From a checkpoint of a small sound classifier.
Model: 7.95M parameters, log mel input, arch transformer, norm rmsnorm, activation gelu_tanh, moe expert_choice, num experts 4, layers 12, width 256.
Training: 8600 steps, batches of 192.
Rows from block 2 of a small sound classifier, named by matrix and row number. Rows with one number belong to one neuron. Each number is 128 + 24 x the weight over its row's rms, rounded and kept within 0 to 255. All counts start at 0. Numbers have three digits each.
After each neuron's rows are labels from the 100 clips, of 14976, where the neuron reaches its highest value: "strongest on" is what is common among them. Only what is clearly more common there than usual is listed. The data: synthesized solo parts of chorales (CocoChorales). In brackets: how many of the 100.
# fc1: MLP up (model.blocks.2.mlp.fc1.weight, 1024x256), inputs 104-155
# fc2: MLP down (model.blocks.2.mlp.fc2.weight, 256x1024, transposed), outputs 104-155

fc1.139:165129137140130125082120149143140144137124163066131130162141124139149121144144108137132112131180135157138107087132111153116108097116123115077133117101149145
fc2.139:118160146133105149132110121151149129105150134103108166109098131126169184153109090182133106104155145128146128196133097138150145133119134123171204111108117133
strongest on: double bass (90); note G#3 (44)

fc1.9:152121142121147148125139104105131110121133127103132125133159124144108118125173131129131119111155119119137122063145078119138110087123122120092116094111151139
fc2.9:089202125141056124142131115144155123131103154157085164082143150146125169175122110184154130129144185146122147246147137139137117154164112117160124115115128123
strongest on: cello (92); note A#3 (31); note C4 (27)

fc1.485:108168113128147133153106132109118139138144101141125103117124140094125110129105134128104141122092135134117100129113109171147120113141099126096156134115139156
fc2.485:118129097128167171139149100132135105124119125130121139100134119137135123101161149088139108118139173083101164123143156068112172153142102162159055140133087101
strongest on: cello (49); horn (46); note C#4 (30)

fc1.395:105156113112138129147137140125134181115143121169130139120095176087117103140091123116108120106093174122079168133147126166127121156123077126116147090127114154
fc2.395:112097152127112094135122141121143168132100127092153133141131096122122137126161160142144139131144100141132152115126136107129134136119150113091104132107148096
strongest on: cello (94); note G#3 (29); note C4 (28); note A#3 (26)

fc1.763:109123159114150118124144113130106201109137123122119077072128139137108101134133139136098137110112118111136072128127106125125096158114114110120118154113134126
fc2.763:090106155117115132145133111140151167132123105160148129144130125110148122105117073080131118139116147122088173119111118113127130146147125121130095093144115140
strongest on: clarinet (73); note C5 (51); note C#5 (48); note A#4 (35)

fc1.696:106156169117140100117134118119097139115156112101130109075115136128109143138134155114104135136096122113132064157143090132139089140102140103132113157108125139
fc2.696:101116159115129131160139114129134167125143128130140133123125118151145120134159089096124126112133133108113156131101141112132124149122127126108110119136117125
strongest on: clarinet (100); note C5 (45); note C#5 (41); note A#4 (35)

fc1.726:131132129142175164100162093159148190128094190146137104120134148092123121126125152157139127141097147130105123121125139151115070136144116159146095102147126133
fc2.726:096081157113098102135107153107108118139127072143109136104141116137134123126088112109161123139152112099129147108166144118098142115118119108139125098098132093
strongest on: flute (100); note C#5 (32); note D5 (29); note D#5 (25)

fc1.635:134064107115148118158145095119133131113121125159156091080069129116140137116077114141133121163102111143117123123122148103136130107112151175139134084119126182
fc2.635:098178127116121101149133115131112146137135113075120141123149135156138136133134120175110144144133115107126150153153175166136131188127124079138136168070156069
strongest on: horn (97); note B4 (44); note C#5 (43); note C5 (40)

fc1.250:115112148137135098121146102129103196098138126105127078063127147148094123128153138112110110114092116091120069133154097115128098157114113114128109120110118127
fc2.250:099112152119104115147107123132140163138116084158147137137142125128149118128122065090121126131137136128095166110098124109134128150141124122127107092153121125
strongest on: viola (77); note C#4 (41); note D#4 (38); note E4 (30)

fc1.338:155078111131186195117130162118118140144110131136118093137125110135104106099167145151109121155111154123122123150142126201121137098147093145121131182124163136
fc2.338:087142088128136124143128095156118110117133103159115159103118124115115147120149090113144126157143173116129152135122145113152149181155112134100114089160073028
strongest on: double bass (99); note G#3 (40); note A3 (40)

fc1.473:127154114105095125161137145126132113116114124093131133146148169145126107126151075091095100180162128136160130134133117126106138098116170115142082136126134145
fc2.473:084148128130133121079162091117121107139123111115076159123145125133069164165119102142135107128168140114125123137140164115144135083128095121148125144048108128
strongest on: flute (90); note G#5 (51); note F#5 (28)

fc1.97:122128130124177133164113079096132116143148099174143113125072140110107151115125121136160143175106107091108136081158125066108126113145136134153143134136110123
fc2.97:097158134123132107071150123174117133123125176087088129118115156136109098103136223084123122146137121147132121145116157138158153205160085133101047131099158103
strongest on: trumpet (86); note D#5 (32); note C#5 (29)

fc1.354:136165115158153137089152087130143212120097197140148089111132154117096122123122120159138123151101176137120128105141131123121078131156105152147111097138115139
fc2.354:117093146105096124135110156097102147140142070121101139112140119136155096131112120094139137131162086107137142126134159133115153122123140115136124149105131112
strongest on: flute (96); note B4 (39); note C5 (35); note C#5 (34)

fc1.384:153124105112163129124114146162129124147125110171156081110138136127156120142081125153118132107104115137114126168105111177129144114122121145144171107172144192
fc2.384:118124136131182105147146058111130101096148116080118128121110124112133147114146160075124130154103157105134157135157118070136099137140155116126037124140120104
strongest on: viola (81); note D4 (38); note C#4 (36); note E4 (31)

fc1.104:105119158126130152110149146137162117126123127117122121199143171157143147104141103098165151136117154150122109107133156113106152121093153138115173152151124138
fc2.104:121101123114118105061140106122100119148092119122130092118120091146125093120124124135137107142125091156123151139116102151165148134113078120096128138122149145
strongest on: violin (35); bassoon (27)

fc1.164:145107194118132132120133113136110126143152107139100130099118127129116134143171157123129147135112104106098080110136104122153115150112160132132145154143127134
fc2.164:098118101124147101133137134128097115090144150143136101117125129143139123138134072114128134158128155068134176150127122086156151155138132110123091113136140113
strongest on: clarinet (67); note F#4 (46); note G#4 (42); note G4 (37)

fc1.686:146123059138137153080159089105128141107147168110092125064114135156120131104141142120152098112081128138133119100144101141103094110115112109131097128140134176
fc2.686:099135103118115109204093138118108143134114114135121124126131128102128144148095065156110175140122152121094107142101140111172134149134145111136150126089121107
strongest on: flute (100); note C#5 (35); note E5 (33); note D#5 (33)

fc1.135:122114120157103106109116108155138111132086113099082124127124115127124130143089141145129108115127103149143117137114089087126104097131088119148091124143125112
fc2.135:140151123124131141165113115109137133097143081120116156135120123155094145134134140119146120142140108126138121156113109165149112214134096123048135135114135148
strongest on: trumpet (51); double bass (49)

fc1.332:139147121119170140133110105056105148143120116166131094120091115144106160123118145101137124106138101130112124142115140093137120021132081105117174108116114107
fc2.332:116110117114092126140161131142128120116102161160140155108142131134152110117111154137099151123131121127106157090125163135102135140143157152173128131146138118
strongest on: oboe (43); note F#5 (42); clarinet (42)

fc1.279:148121096142188083110149132106120120106095080108101067113135114141107134125171110148132124135123223114125090161127102120148142224132111133155119127133106136
fc2.279:125176112127131154162129086157124128080157130105111145129131172124135160137170161112110126162128109085098152201092148138157135122147104117117134123138139076
strongest on: note C#4 (58); instrument: viola (46); double bass (37)

fc1.661:166149155141122151110133129158140109110110174055123137165156144156136122124165121127118085131153139146148120106139119165096109125129142093101098125102173115
fc2.661:084150132110054134105142127115144096140125135139084148131101130156113177179118117140152093127175106133135127138144113125116141067153131134199190140078097156
strongest on: bassoon (100); note A#3 (47); note B3 (41); note G#3 (38)

fc1.736:162071103141112132139120089117113129075105082133114093077076126104079135136098102130130136112109146118138107158131143077178126165150127119137117120125092130
fc2.736:136150098112136097161156150138135118128127121117138131126155182161183124149126158140107134106145088126142116125131163137114113174118127119150121135129166103
strongest on: double bass (100); note A3 (46); note G3 (27)

fc1.207:154162129127123111146116133136125149135145111138120161128132138151129136157128077109145135081150128101137126113095127113138088084137147125194154140143063145
fc2.207:087158164116115135097127093159130125077133146144117153127151133129158164121075142122107142177143186121103124194134125112164163119151117110089154116084131146
strongest on: violin (99); note A5 (30); note A#5 (29); note G5 (29)

fc1.675:142122119151146156137114129222120130129105100130118163156146089167141137137111153101137104156108155143104132134165147069122083164153157112128135134125108137
fc2.675:109134150108131130149107131115127145133128158132121091092115164096128124140117052158121161093087166103137145126071119109172124121138120125191081100135102140
strongest on: horn (96); note F#4 (40); note E4 (35); note F4 (33)

fc1.597:138113108108181137077139073134104176103112113078097131093144117159122124131164152105128130160091113096111094160138124131109085143107136128135116165123142133
fc2.597:116159110125108135165105150120129152133135129144181155142119148106165148157106084155114127112151157129130132135078125136141117145114149134114108093097104155
strongest on: viola (97); note C#4 (45); note D4 (42); note D#4 (40)

fc1.560:143143157144096146127131118145132113112122150070129145146146141161123118122165114126117085109161107134128112130130124175098122106128148103076078132127167123
fc2.560:101131119116114126103143099117124087141130118166100144118127107144106145178102075170138135155184144103129120130167114105138097101133157124165185141072109153
strongest on: bassoon (97); note C#4 (45); note C4 (39); note G#3 (35)

fc1.455:137102101139158151105145077135122170134133114099102089072120114149102124136122121089135116142083119127106096121151089119117094101140119131147138128127128153
fc2.455:137103113131118127101127109129127130136094116126137114099143113126098131146102093152124133136124125139112142097116136103095132089145096113172168140136106162
strongest on: viola (100); note D4 (64); note E4 (54); note D#4 (35)

fc1.573:130129122168135155151115138202128134122101116127139167163134105153145124113111152109131100175129149153099147124158140068131106150155165103101142139138126134
fc2.573:098142163108142125125131128111094142116149140135134096087136170106124117167134051150107176105092142082162134115083132126175121130133120141203087114137103112
strongest on: horn (97); note F#4 (35); note F4 (35); note E4 (33)

fc1.320:153110061152173141061142084125118173113139128082126109119117122157121150123149127088133108164101119122134111140177128090111085114118095117114140134099136150
fc2.320:092111112140144107124113134164101122139112109157131133111151115150114092102096127167103146120158122145104129085105144119106119121097110136126170125168109138
strongest on: flute (100); note F5 (45); note G5 (39); note F#5 (37)

fc1.655:130079078148134089166120121097133146125109113108128129124137120143128140114196127086129079111080112129110122152134068135116103124130162110127102155151134111
fc2.655:111133074117132112116109115112120130117119090099146119115123117121111119134132092120122128123135136093113123121123096121144142133122108138145110122123110143
strongest on: flute (100); note F5 (56); note G5 (49); note E5 (40)

fc1.554:086125138157113130094099102184146116145115125135082113110128137112129107130072091135111129091114103150124120143090108142147117120144121145153127135169128094
fc2.554:122112125107098150161127108088163134122121137086115119141134133110109125146117088135124144145113053152126104180119102157145109185116105096100119075104165111
strongest on: trumpet (71); note D#5 (44); note F5 (31); instrument: viola (28)

fc1.165:092097137131096152140154124161153113083101197150202132162115055135142130119132157098135153124088091127149102157096121139152116140191141107086120127128089122
fc2.165:139150099131144102144136140098134116102131085127100105122103130111142152148115118124115096125152127150103167116112121105151104157121111166140183152085087129
strongest on: saxophone (66)

fc1.465:157124131149077097106127113081135131131116170137109133100128115178108149127177135150122118095120120152132128147145164136117110078144076090146142070147135097
fc2.465:129152124115128172135136066091120131125109115184117145122184125105104142115102120139125144158123108131121135195128116127112170168159153093106137148111140140
strongest on: trumpet (94); note F5 (75); note D#5 (35); note G5 (29)

fc1.377:129199135170038113146121146112136111084106114091133113103137175141145117131127098150128101106140124146118114230124141152131124136159112142109153156113152168
fc2.377:127132131143149112151135117113127129101132095103130135118133131120103163126120123139140145125139126135126154077151143074134139157131157090088163104094108112
strongest on: trumpet (100); note F5 (61); note D#5 (47); note E5 (32)

fc1.262:132115131136157123119128090134143165110115122082125063128114130098109131124128132115106109137107127132109087147167106135144142125138107133141134109101185115
fc2.262:110133117130095103121126134104112140149121129093121119097125119122109129116120146160156140076129092127121127122111131123134108094110111139129116125133115098
strongest on: clarinet (100); note D4 (47); note E4 (43); note F4 (40)

fc1.589:157142124148094136120160145133137120166118127114112096165155125134119135104118105112140121149144110143133116115139114147117112114125165108098125131112158133
fc2.589:108161126102119132079130117147118109114141113097089173120132142138115178152109080144134102136158167149117119149141136128144164128128120110175196153069100149
strongest on: bassoon (87); note C4 (43); note D4 (42); note A3 (37)

fc1.468:128114125134118127145118126106108161134130143137139126093127114151110138153115082126119122123126118116121163164106151062110124089140117114124196129137164114
fc2.468:110134116069131126137166106130140129118112120148115167154115150118134115113126140126126137097142090130142128104128133146123124099111117132192118119090150125
strongest on: tuba (95); note D3 (26); note G3 (25); note A3 (25)

fc1.138:133143141109128118140152096123114119115109096132117154166182133139104128118151103108136116160159126127133151093125114103121123072148172126161092139173178094
fc2.138:080164142112120132124107108166109130133156134074100174123135142121122181157082103132104126142120113120114123159130110113177134148119132099165187128049127150
strongest on: note G#4 (58); viola (48); clarinet (28)

fc1.432:133100099120119146124138161116147150122141188134155124153091103126149125138089108119166121107135136130157119085143155105141132094134143120113160120094110165
fc2.432:109121107139115114138124132128125122107099091131160115139120139154155132141131143213112149108131089121124133121182149144138144116092156111163139117101147150
strongest on: oboe (94); note A4 (27)

fc1.438:152098123142147171113141136128137130151097124170122082107165155114133113108089116156117117141103117156111126121142129157125114139124152136128135161142176147
fc2.438:104147118100136115151138102126106121108137102086114136141122145140113138102151126074137133128126121137117150115133141106128150180151136130110099131110126096
strongest on: double bass (50); tuba (39)

fc1.117:109149176118150103115149118119116182112147156115132085079117135141096132135125186142115135127104111117138073146143103136125082143117096127120125135086134129
fc2.117:117110181107123144168140104125136224123144137131142129140132104137145118122149088061135126113136148117116167122114144105124138121126151132099120130126109120
strongest on: clarinet (100); note C5 (54); note C#5 (41); note A#4 (36)

fc1.590:148179129128097135151125098106127143099107110128133131174141096146101114107184108094149126108140174133144082129124131096120111078141209142139107132119139148
fc2.590:094124113139136127121121131175091125120124108188143136120120163112140150147109121165109126115150108118122162096140124103157165101083154119143146131104113123
strongest on: oboe (100); note A#4 (62); note C5 (51); note B4 (33)

fc1.461:110153179117138114104145129125106164104161137107116109059114139145109130142129188129109134109124101103160067150153122134129109148108109117135125127072134105
fc2.461:131119192108121155155137106147142213135140115149135130148130114136139117143141078063139130121159138131130175112107146103133124132125153118090095123142117122
strongest on: clarinet (64); note C5 (48); note A#4 (29); note C#5 (28)

fc1.385:179145137144131159111107172171125120120106122102104103150140118141101133116167186142103111188110126132112138092143095221112143126144105102109120121125161141
fc2.385:105125094139133154123122103111142079117140106136083120117102142119142128141176113113162133107148165129125149181126115079138125154142111156098115116153104055
strongest on: bassoon (63); note C#4 (40); note D#4 (38); trombone (36)

fc1.555:153138052119107163111154040134132178103141144095124080129098125150116136127117134130138096108110118154149128133163118137103132114168116111121156126118157137
fc2.555:135102130128103111102154134108114119127131126205099121100134151142131120108156136180156138148156107116127154108117153137110095077140124151110108155143126099
strongest on: double bass (71); flute (28)

fc1.664:129109126122073136110147108120140149141151147104107121142111071131146132111103135073148117062147135143128069143127145096108140116174158164119128103099092141
fc2.664:104117110131134124099110150132109142132134121155151112097130135095123146133139081204116135093132059120125138107127148138173145181109129075132162150088122088
strongest on: double bass (100); note G#3 (41); note C#4 (40)

fc1.602:136139118150098137148123137141135165107153150090114130098079129121122117148106123122112122069144165118130139097156161062112111139108110109092135150116087112
fc2.602:095145107165113118124135131110123146093079087181156153141119135161166150141134185217146136118157138117123102106147133145110158140107139123126196120114132157
strongest on: horn (88); note C5 (54); note C#5 (51); note B4 (31)

fc1.58:147153135122102151128136161136114101100119124107136130162160103153131129145166094107111099166144123148125107110152140142093132098112157100136104176102147144
fc2.58:094156119120114124092140093115130090165130120135087153118137156137083165172093078176132112136166123156135136133147140133145129108136103115172139172054103122
strongest on: bassoon (100); note C4 (62); note A#3 (37); note D4 (32)

fc1.634:167148136149177100142121130164143161158129142113150132167091136105101113112104164173128127154108106118148162129142146106093132161126118117131144128169079109
fc2.634:130151104115122114124141118134111114100091090138117152131127118165118121108151166081151101154130190092138118138099146122115148140143116191148138157143116178
strongest on: saxophone (50); flute (50); note C5 (28); note C#5 (27)

fc1.142:117114122131117140159148152137134142151151152139130126124105137104116118139106082114128112107112159119132102061141129089166122126135130137102137147148076134
fc2.142:137127129149111116104124143103134131104109104133155127118120149152125134102156157210132131141171064118118110148129143165160134150121126082145143132074144129
strongest on: cello (55)

fc1.220:106107132177083149088107129186134132135131110148108110115123140117151123124110147158128121085125110186104120159112120166120116092132123133106129145103125109
fc2.220:134117083103128148126118122090125112141134110089145116099114121133092124121095092115125110162122073148114106155117150144152138152155095127111128099131150114
strongest on: trumpet (99); note D#5 (49); note F5 (39); note F#5 (37)

fc1.755:155142122110152119113159146162135082146103092125108116147170113147128161088149118115132113148100101144110145136121103122137121093115084121172104158160164066
fc2.755:084164148120091118138146079140128104155160172035112155127130174140126138133117122197109146088148140120123132189127139143144114168150128128165137066103144103
strongest on: clarinet (98); note G#4 (66); note F#4 (36); note G4 (33)

fc1.380:148145119108145141163145110151121098119106122173125142098173124159155114123117138161128102152120091128120144125110125151128115160149143128167128109172150147
fc2.380:105168132145177116158153102117145112101133105144125143126131121157143133148110152033132136126119150101135117137162123070114141124170153124126133148102114147
strongest on: viola (93); note D4 (37); note E4 (29)

fc1.600:143105097098145163091142071160135208120093135131107105115134143131130123139151149141137132120096123111093083128121166166117093127131105136137132106121143138
fc2.600:099163150118089097137147177128099143120135112139171149133157153118147147127096132136125140129132127134124129111119130138135136123125153144117120081113135094
strongest on: flute (47)

fc1.536:110125088119109152164161147082140135148143124146137071102117145081101092121086111090108127148102129142134089185110135146172128149129110163120158134132134172
fc2.536:086152115129119112117135105108116116111126079080120150129129182126112161104138100173128146128138093135128144099144186140152138139120126112150085118100136095
strongest on: horn (99); note B4 (54); note D5 (41); note C#5 (38)

fc1.474:135118163140138116114153123128125166121117130120111096129144123124083117138142125114103117135101133135109077119134116125137104120118154106130122150113148122
fc2.474:125120124106082142086129096116116121136091106149141108112126126100106124136099114149155131085108120119089130093117161110115088143144127117145148103103099118
strongest on: clarinet (100); note A#4 (41); note C5 (36); note C#5 (26)

fc1.444:156112142118093111092141133154135146141150157093120119190102104120151145148143085101124108109151144134127093121160135117106145059113179133100134081092140149
fc2.444:154106121117137148101129119110107136137161143162120151128137104100129145123126113170117091084129116145126113187107123155163147151120089117156158147119113098
strongest on: saxophone (51); oboe (29); note G#4 (26)

fc1.90:144105068141142121128077164106148085101107140142152176141143108155120121168132147140154144149133133119127129141115131114151108105148107151090103077157153177
fc2.90:144141043152135144173116128114090123122118112155137140094124136126159135155094128152111141100151113116114123136140141140131090155098127125138141175125112180
strongest on: saxophone (98); note F#4 (27); note A#4 (27)

fc1.156:140174107121130182120148104066110127119129089145116113124145112150126151106149123133138118143118143136105131136123082130143084099133111131124178160101102123
fc2.156:099183122145142124110143103167149140108110116151113166088173153128161140134118072126129155122147220110097168195123160115135147148128118117172146151131118143
strongest on: oboe (55); clarinet (45); note E5 (39); note D5 (35)

fc1.562:139135131122122125128133146134136172110131115136165167130114159117125122163105084136112137114120168082140142115165122108138098148083109105103130121142088143
fc2.562:132112149149131113143148151106125145127113150135157104166167091141129111111156205156158147129132140105110137112144128104110158120125146141135120163135134169
strongest on: saxophone (85); note F4 (34)

fc1.685:148163143129100142089138112106134119139102134125091157129174096187105160105150129132115110123106110137113116119120083176148104096127068096117137148140144089
fc2.685:106115141138119181153196098143163089110118157125116142097124131139168099124143112131127165114176168110097159222106124112120098122151137157107133099139154085
strongest on: viola (51); cello (47); note B3 (32); note E4 (27)

fc1.113:106120114141151137125144144159136160116103122149146114158131106130153100131128138112163159109079142111111138151109122134122137146140132160111130156121122095
fc2.113:114118073093092146111152086103122128108137146103133130131059151091112121140125101144115101149106073110116086148094139127142134088132097109141159107158136129
strongest on: tuba (100); note C#4 (56); note D4 (48); note C4 (40)

fc1.339:159130096162159116085140145105118140089115110138146052124147107134113094110131160141115137182093149133130109166131133179155136177152118129168163142128156127
fc2.339:126144092116141142167142090117115084125147102106104162115103172107136156123154104076135126108161160144123139114123124110117117134143133166119105123156101092
strongest on: double bass (98); note A3 (42); note G#3 (28)

fc1.20:126067090124159146140162110122125117132124073141140116139130104104127146125130108113130130167105122120118135132103140116141136115113096135182117140162110157
fc2.20:065189100153132130163129087150112121133158157057129166119103145132124133146111167150101120121121129107119146145128191135148136193143142094117113117088140085
strongest on: viola (57); double bass (43)

fc1.371:109097112126113124193134120113128099164153110128119106098103150109120162129094122150164126140112106133115120097117126103192110182090107130113153079121140194
fc2.371:120160136131153148079180102113141143092145109139109116112165113129144100065167184111124115144160127095102095156146160121108122133161148113110100155106126086
strongest on: cello (99); note B3 (37); note A3 (34); note C4 (28)

fc1.213:135141154104124118166111143145151125139132111147162144180126114101127146121157170146121165140141147139151138132093166133110138138143111145090130117097108111
fc2.213:164089138097167131097115146122098115136139127144106109150124114151141111101113139130167082108134121103083094084130121101168149141093110161152114141170102146
strongest on: bassoon (65)

fc1.238:137109156136075153171134126114124128136153144154135127166105083110153138119116125103132153123133125108164089111121132102156141136160126156127126144082097147
fc2.238:124122108127119116100114167097109141151125126153167125103111159144137121127115125148123118092150087132124136121130159145151160180130109134138159154111120086
strongest on: oboe (100); note B4 (27)

fc1.7:110113103106123152162145093054128123124149116140133123145113116137110148100160124110127134168124102147120117114129121148170088089134196132188109164155171153
fc2.7:114149120115118108110148093169114115132102136157101163126161140121142144146115092152123142143144130113108147152111145122137140122107110104190139143073143162
strongest on: viola (99); note A4 (54); note G4 (28); note G#4 (28)

fc1.340:151101132118130142092117074123132120121117117094128074098080140117123147139127116110113097137085124131114074117146105132140145125151128128122143120109157114
fc2.340:121116084145100137105143139114129139139118125159136105131119136130137132112098140171157106113136103130126127111134134127131141107106104150120134116119131105
strongest on: viola (89); note D4 (40); note D#4 (39); note C#4 (31)

fc1.93:135165119113085113151113139140116121093133120137162143160116109107160141103173131129103148117092188116110120163102139147139123165124176128108111127090118121
fc2.93:121084095147131111117134152145123092152131122157120122119123152156129113135084142125144106099166110134119129103114126122140143127108107140169162134147119163
strongest on: trombone (47); bassoon (38); note E4 (35); note G4 (33)

fc1.130:122161173129157123089143103140130192105133170118134095076098149138102146128129158149111120114111122125125075136150110148114096156126078127128125133089143131
fc2.130:109095134106102126159133121103123196138120114128133132132144106125136107117128100078139127117135136120108164101109139094123146111124153143129131132123110109
strongest on: clarinet (88); note C5 (54); note C#5 (41); note A#4 (34)

fc1.563:102124128134087141135117086157138171098124158139139127146101112113128124137103116116111115092136201113085136118181142096117111122144128123096128090091110150
fc2.563:142082103157130116133120153084094168129105091194130111136113119140133119129153148184128132094133085140116117092124133119133148147109156136109172173124100129
strongest on: double bass (100); note A#3 (44); note G#3 (41)

fc1.252:127110156139165119099170126135116208109148136118133082081112139142087146124139126134113113109111108115118076125152118159135118133100114118143117122123138138
fc2.252:096073133135127142116125123134143136141095089157125140127142127110152122100103084120159125143126143122097191089125134121115116142147138136155115091142121114
strongest on: violin (70); note C#5 (33); note D#5 (30); cello (29)

fc1.629:145107140119141110122149148079139170075116187116167126154108144133147109148120117141128089062128144128170126134156139141128110128111087154119151079145113169
fc2.629:089133168121104103144121137121108173130120135152184147159137126114132161138168136128125144114130116141134157095129123117118132109117177125136162156124115124
strongest on: oboe (96); note B4 (39); note A#4 (33)

fc1.32:175117119145115116087153130098136101137121159105092106095137134175116133109154131116159134123093133132151130096142103149132095109128159110150121094150124140
fc2.32:097111098115103138115099123109124139136101118111114133117121122105121116114134121171135130119133125123120132110107142129131115153119088130118118134108131104
strongest on: trumpet (100); note D5 (40); note E5 (35); note C#5 (27)

fc1.719:146125108168073129148118126140139111147097160075107134077128116131134170134076130159142141070108084138111089111101155118161110130123089149133130086102116147
fc2.719:122135099140122115096117102120120118100136102172116109122150119143118089098149128148122148178173136125130113192161161126148100187131151122124157110103138166
strongest on: cello (93); note B3 (56); note A#3 (34); note C4 (30)

fc1.407:117134171128122109107159113136096118109149102087137086093117129142088151144146156108089115146098111111121077159151105124134110156122132099130124144088139112
fc2.407:125134177109132143152143127121131164134143107128146119136117116139132116130153110106135129094136129123110150125107129117139135146116122127097098121151115137
strongest on: clarinet (100); note C5 (44); note C#5 (42); note A#4 (27)

fc1.326:108084125126118149132123111130139129159117158107138120111103160090169158139113096120148119079148130133113106146125169110119125084142173121100146093074104156
fc2.326:116096111122147118123124117116108130126126084184132146135088107137130100133099118189106117121125123126117125117154163112132134110066116097149168107110112159
strongest on: cello (87)

fc1.211:126121058155117146066157109115142149133146163156106105062100151158115134105095124160159117122127145154139152112143111165094112096121106115155109086124123177
fc2.211:121142144107119136192115146136100119141094105124131140142136106101132130159107132135104188111131139136104096137095173080154131189134139123116173155109112112
strongest on: note C#5 (53); flute (48); note C5 (37); note B4 (30)

fc1.417:144089071148136131079148109106127131123127152151092112068134128167110112097132130122140136141108147142148135094121097148110095095114149124140097119168093156
fc2.417:132140119107106153150080134104117107128090128097126120152117116092161113139122109134123171111122169128130138129095180081140107181155126126119139138084109124
strongest on: trumpet (100); note E5 (42); note F#5 (34); note D#5 (28)

fc1.758:152160135129104148127144152147134117131133135067122137150166121156138141128156118110120099110154136134127128098146116164086125117128144114134114143126144133
fc2.758:098151147115095119101143111115127097140129125152086146107119145134094155169108084151142110156177143134123122128155082114142141069140139120177191151091099154
strongest on: bassoon (92); note C4 (51); note A#3 (38); note C#4 (35)

fc1.355:148129146138104125148164167163143125141098148111138143135137181102171126123165121139120115080150115123152113138149150184083131122137158181110117129121104180
fc2.355:148114100136123126115134120091101150139146124160103093151125076128072112125101117113129129161088133138133121106134154089171151160122129133132123135135131148
strongest on: saxophone (39)

fc1.512:122135126121107116121154121109146163093128130097159136148110148108148169127163112135141128077137135128101088132144168138122133146093108119140115088066112173
fc2.512:123100136154120130109158141127117181147150145210135093132142085084117132092137147157137121135124121135128161109137178120166171121129158102126137164124108100
strongest on: saxophone (100); note F4 (34); note F#4 (28); note G#4 (28)

fc1.303:170145109161081121086130124148126123099100132116115133110161137138127120123126162145139120139150049156121144121134145180116110084165171122145117150134173120
fc2.303:119155114114113142142125127139153117112131106087089153134097147141157139169076049117122122119137142131142111159132101113114144132092115144159192088136117156
strongest on: bassoon (100); note D4 (57); note C4 (49); note C#4 (41)

fc1.323:113142116169129117100111128203152158117107117126143117119126137089142122098147156112100140089110155133101122116127142179138133137151115131100117149120090128
fc2.323:092126078129119103130125141082145097114139078080097132106104137125140139131091080158132117113155084156115127140122124123174137200121119153104136106079124119
strongest on: trumpet (84); note G5 (41); note D5 (34); note A5 (33)

fc1.12:175131089130130129131135113145110143129124118145076141117130160128100114077161123104123161133134134150080144153141127173172160127119150135123168087118104136
fc2.12:117161083083126123112126143112107113139135083106116137086118132114155156145108150145118099098159146150078105129117153144150145144087135170095079141132100097
strongest on: tuba (53); bassoon (38)

fc1.226:120143063162123125099112138141124123093112102133137126099128106106158145091150141138089130076099202131101121155120127151135111154121122119111095127100084112
fc2.226:100113049160134106117121128110105073128119095114101128109120147135123120148077109155112107108153088117115130146127150129147132156117114152147167130109118161
strongest on: oboe (88); note C5 (46); note B4 (36); note C#5 (32)

fc1.412:100093114135096156151143142170136129134160132144096122091117151106131117138086102107125150117115141126109104042141135078153111150137132141114107135123108124
fc2.412:129131132122093127108112135095140151114105096132165137108090150156132136132132175255123147147155068116127119170130153149139145172113114074130153142077152137
strongest on: horn (63); cello (37); note F4 (34); note F#4 (31)